python train.py --encoder_arch="vgg" --model="contrastive image-text model" --dataset="photos of plants and fungi (iNaturalist)" --train_examples=90422 --image_size=40 --crop_scale_min=1 --horizontal_flip=true --cutout=0.4 --tokenizer="char" --vocab_size=37 --loss="softmax" --embed_dim=256 --encoder_norm="batchnorm" --encoder_activation="hardswish" --encoder_depths=[3, 3, 3] --encoder_kernel_size=3 --encoder_stem="single" --encoder_widths=[64, 96, 144] --encoder_downsampling="max" --text_encoder_causal=false --text_encoder_width=192 --text_encoder_layers=6 --text_encoder_norm="layernorm" --text_encoder_norm_position="pre" --text_encoder_activation="gelu" --text_encoder_mlp_ratio=4 --text_encoder_head_dim=32 --text_encoder_fused_qkv=true --text_encoder_bias="all" --text_encoder_qk_norm=true --text_encoder_layer_scale_init=1.0 --text_encoder_parallel_block=false --text_encoder_inner_norm=false --text_encoder_positions="sincos" --init="kaiming_normal" --residual_init="none" --optimizer="normuon" --muon_scale="match_rms_adamw" --learning_rate=0.0028 --momentum=0.95 --nesterov=true --orthogonalizer="newton_schulz_5" --adamw_lr_other_params=0.0015 --max_grad_norm=1.0 --max_steps=3300 --batch_size=128 --epochs=4.7 --lr_schedule="cosine" --final_lr_fraction=0 --warmup_steps=160 --weight_decay=0.1 --adamw_weight_decay_other_params=0
Rows from block 5 of the image encoder of a small contrastive image-text model, named by matrix and row number. Each number is 128 + 24 x the weight over its row's rms, rounded and kept within 0 to 255. All counts start at 0.
After each channel's rows are labels from the 100 images, of 14976, where the channel reaches its highest value: "top examples" is what is common among them; "colour at peak" is the nearest of a few named colours to the mean colour under the peak. Only what is clearly more common there than usual is listed. The data: photos of plants and fungi (iNaturalist).
# conv: 3x3 conv (encoder.blocks.5.conv.weight, 96x96x3x3, each kernel summed), inputs 48-95

conv.73 [141 151 129 118 209 115  88 162 104 119 120  99 153 158 131 146 131  96 126 129 157 146 126 147 134  97 134  73 152 147  97  87 104 127 130 101 105 141 154  92 135 132 122 127 140 133 118 155]
top examples: order Caryophyllales; family: Cactaceae
colour at peak: pink

conv.4 [126  91 121 155 167  94 119 128 120 151 122  99 139  97  95 128 196 144 117 141 110 142 101 152  87 140 103  93 161 109 146 110 151  69 112 115 124 140 109 162 125  94 102 116 124 105 111 120]
top examples: order Asterales; family: Asteraceae
colour at peak: orange; yellow

conv.49 [111 163 142 140 144 117 133 112 151 125 143 142 127 130 149 164 133  72 114 163 165 123  79 111 113 116 109 117 174 126  97 161 108 117 133 117 126 158 176 123 110 149  93 155  90 162 137 106]
top examples: order Asterales; family: Asteraceae
colour at peak: yellow

conv.65 [178 137 110 119 127 124 131 121 116  87 131 141 146  98 137 134 122 110 163 123 145 139 121  67 145 180 116 182 118 118 137  97 149 115 160 121  89 120 108 148 128 118 172 114 137 130 151  93]
top examples: class Polypodiopsida
colour at peak: grey

conv.15 [113 138 120 126 109  96 137 123 156 153 128 102 141 136 134 131 150 137 124 126  79 134 127 151 117 109 116  97 101 128 134 155 129 138  97  94 141 157  90 175 122 127 127 117 117  87 145  85]
top examples: order Asterales; family: Asteraceae
colour at peak: orange

conv.7 [161  97 117  92 142 120 129 121 136 117 111 134 123 114 119 115 119 111 128 129 135 123 136 127 119 140 121  97 127 132 106 102 127 120  84  89 126  94 145  91 124 108 124 131 127 102 111 104]
top examples: order Caryophyllales
colour at peak: brown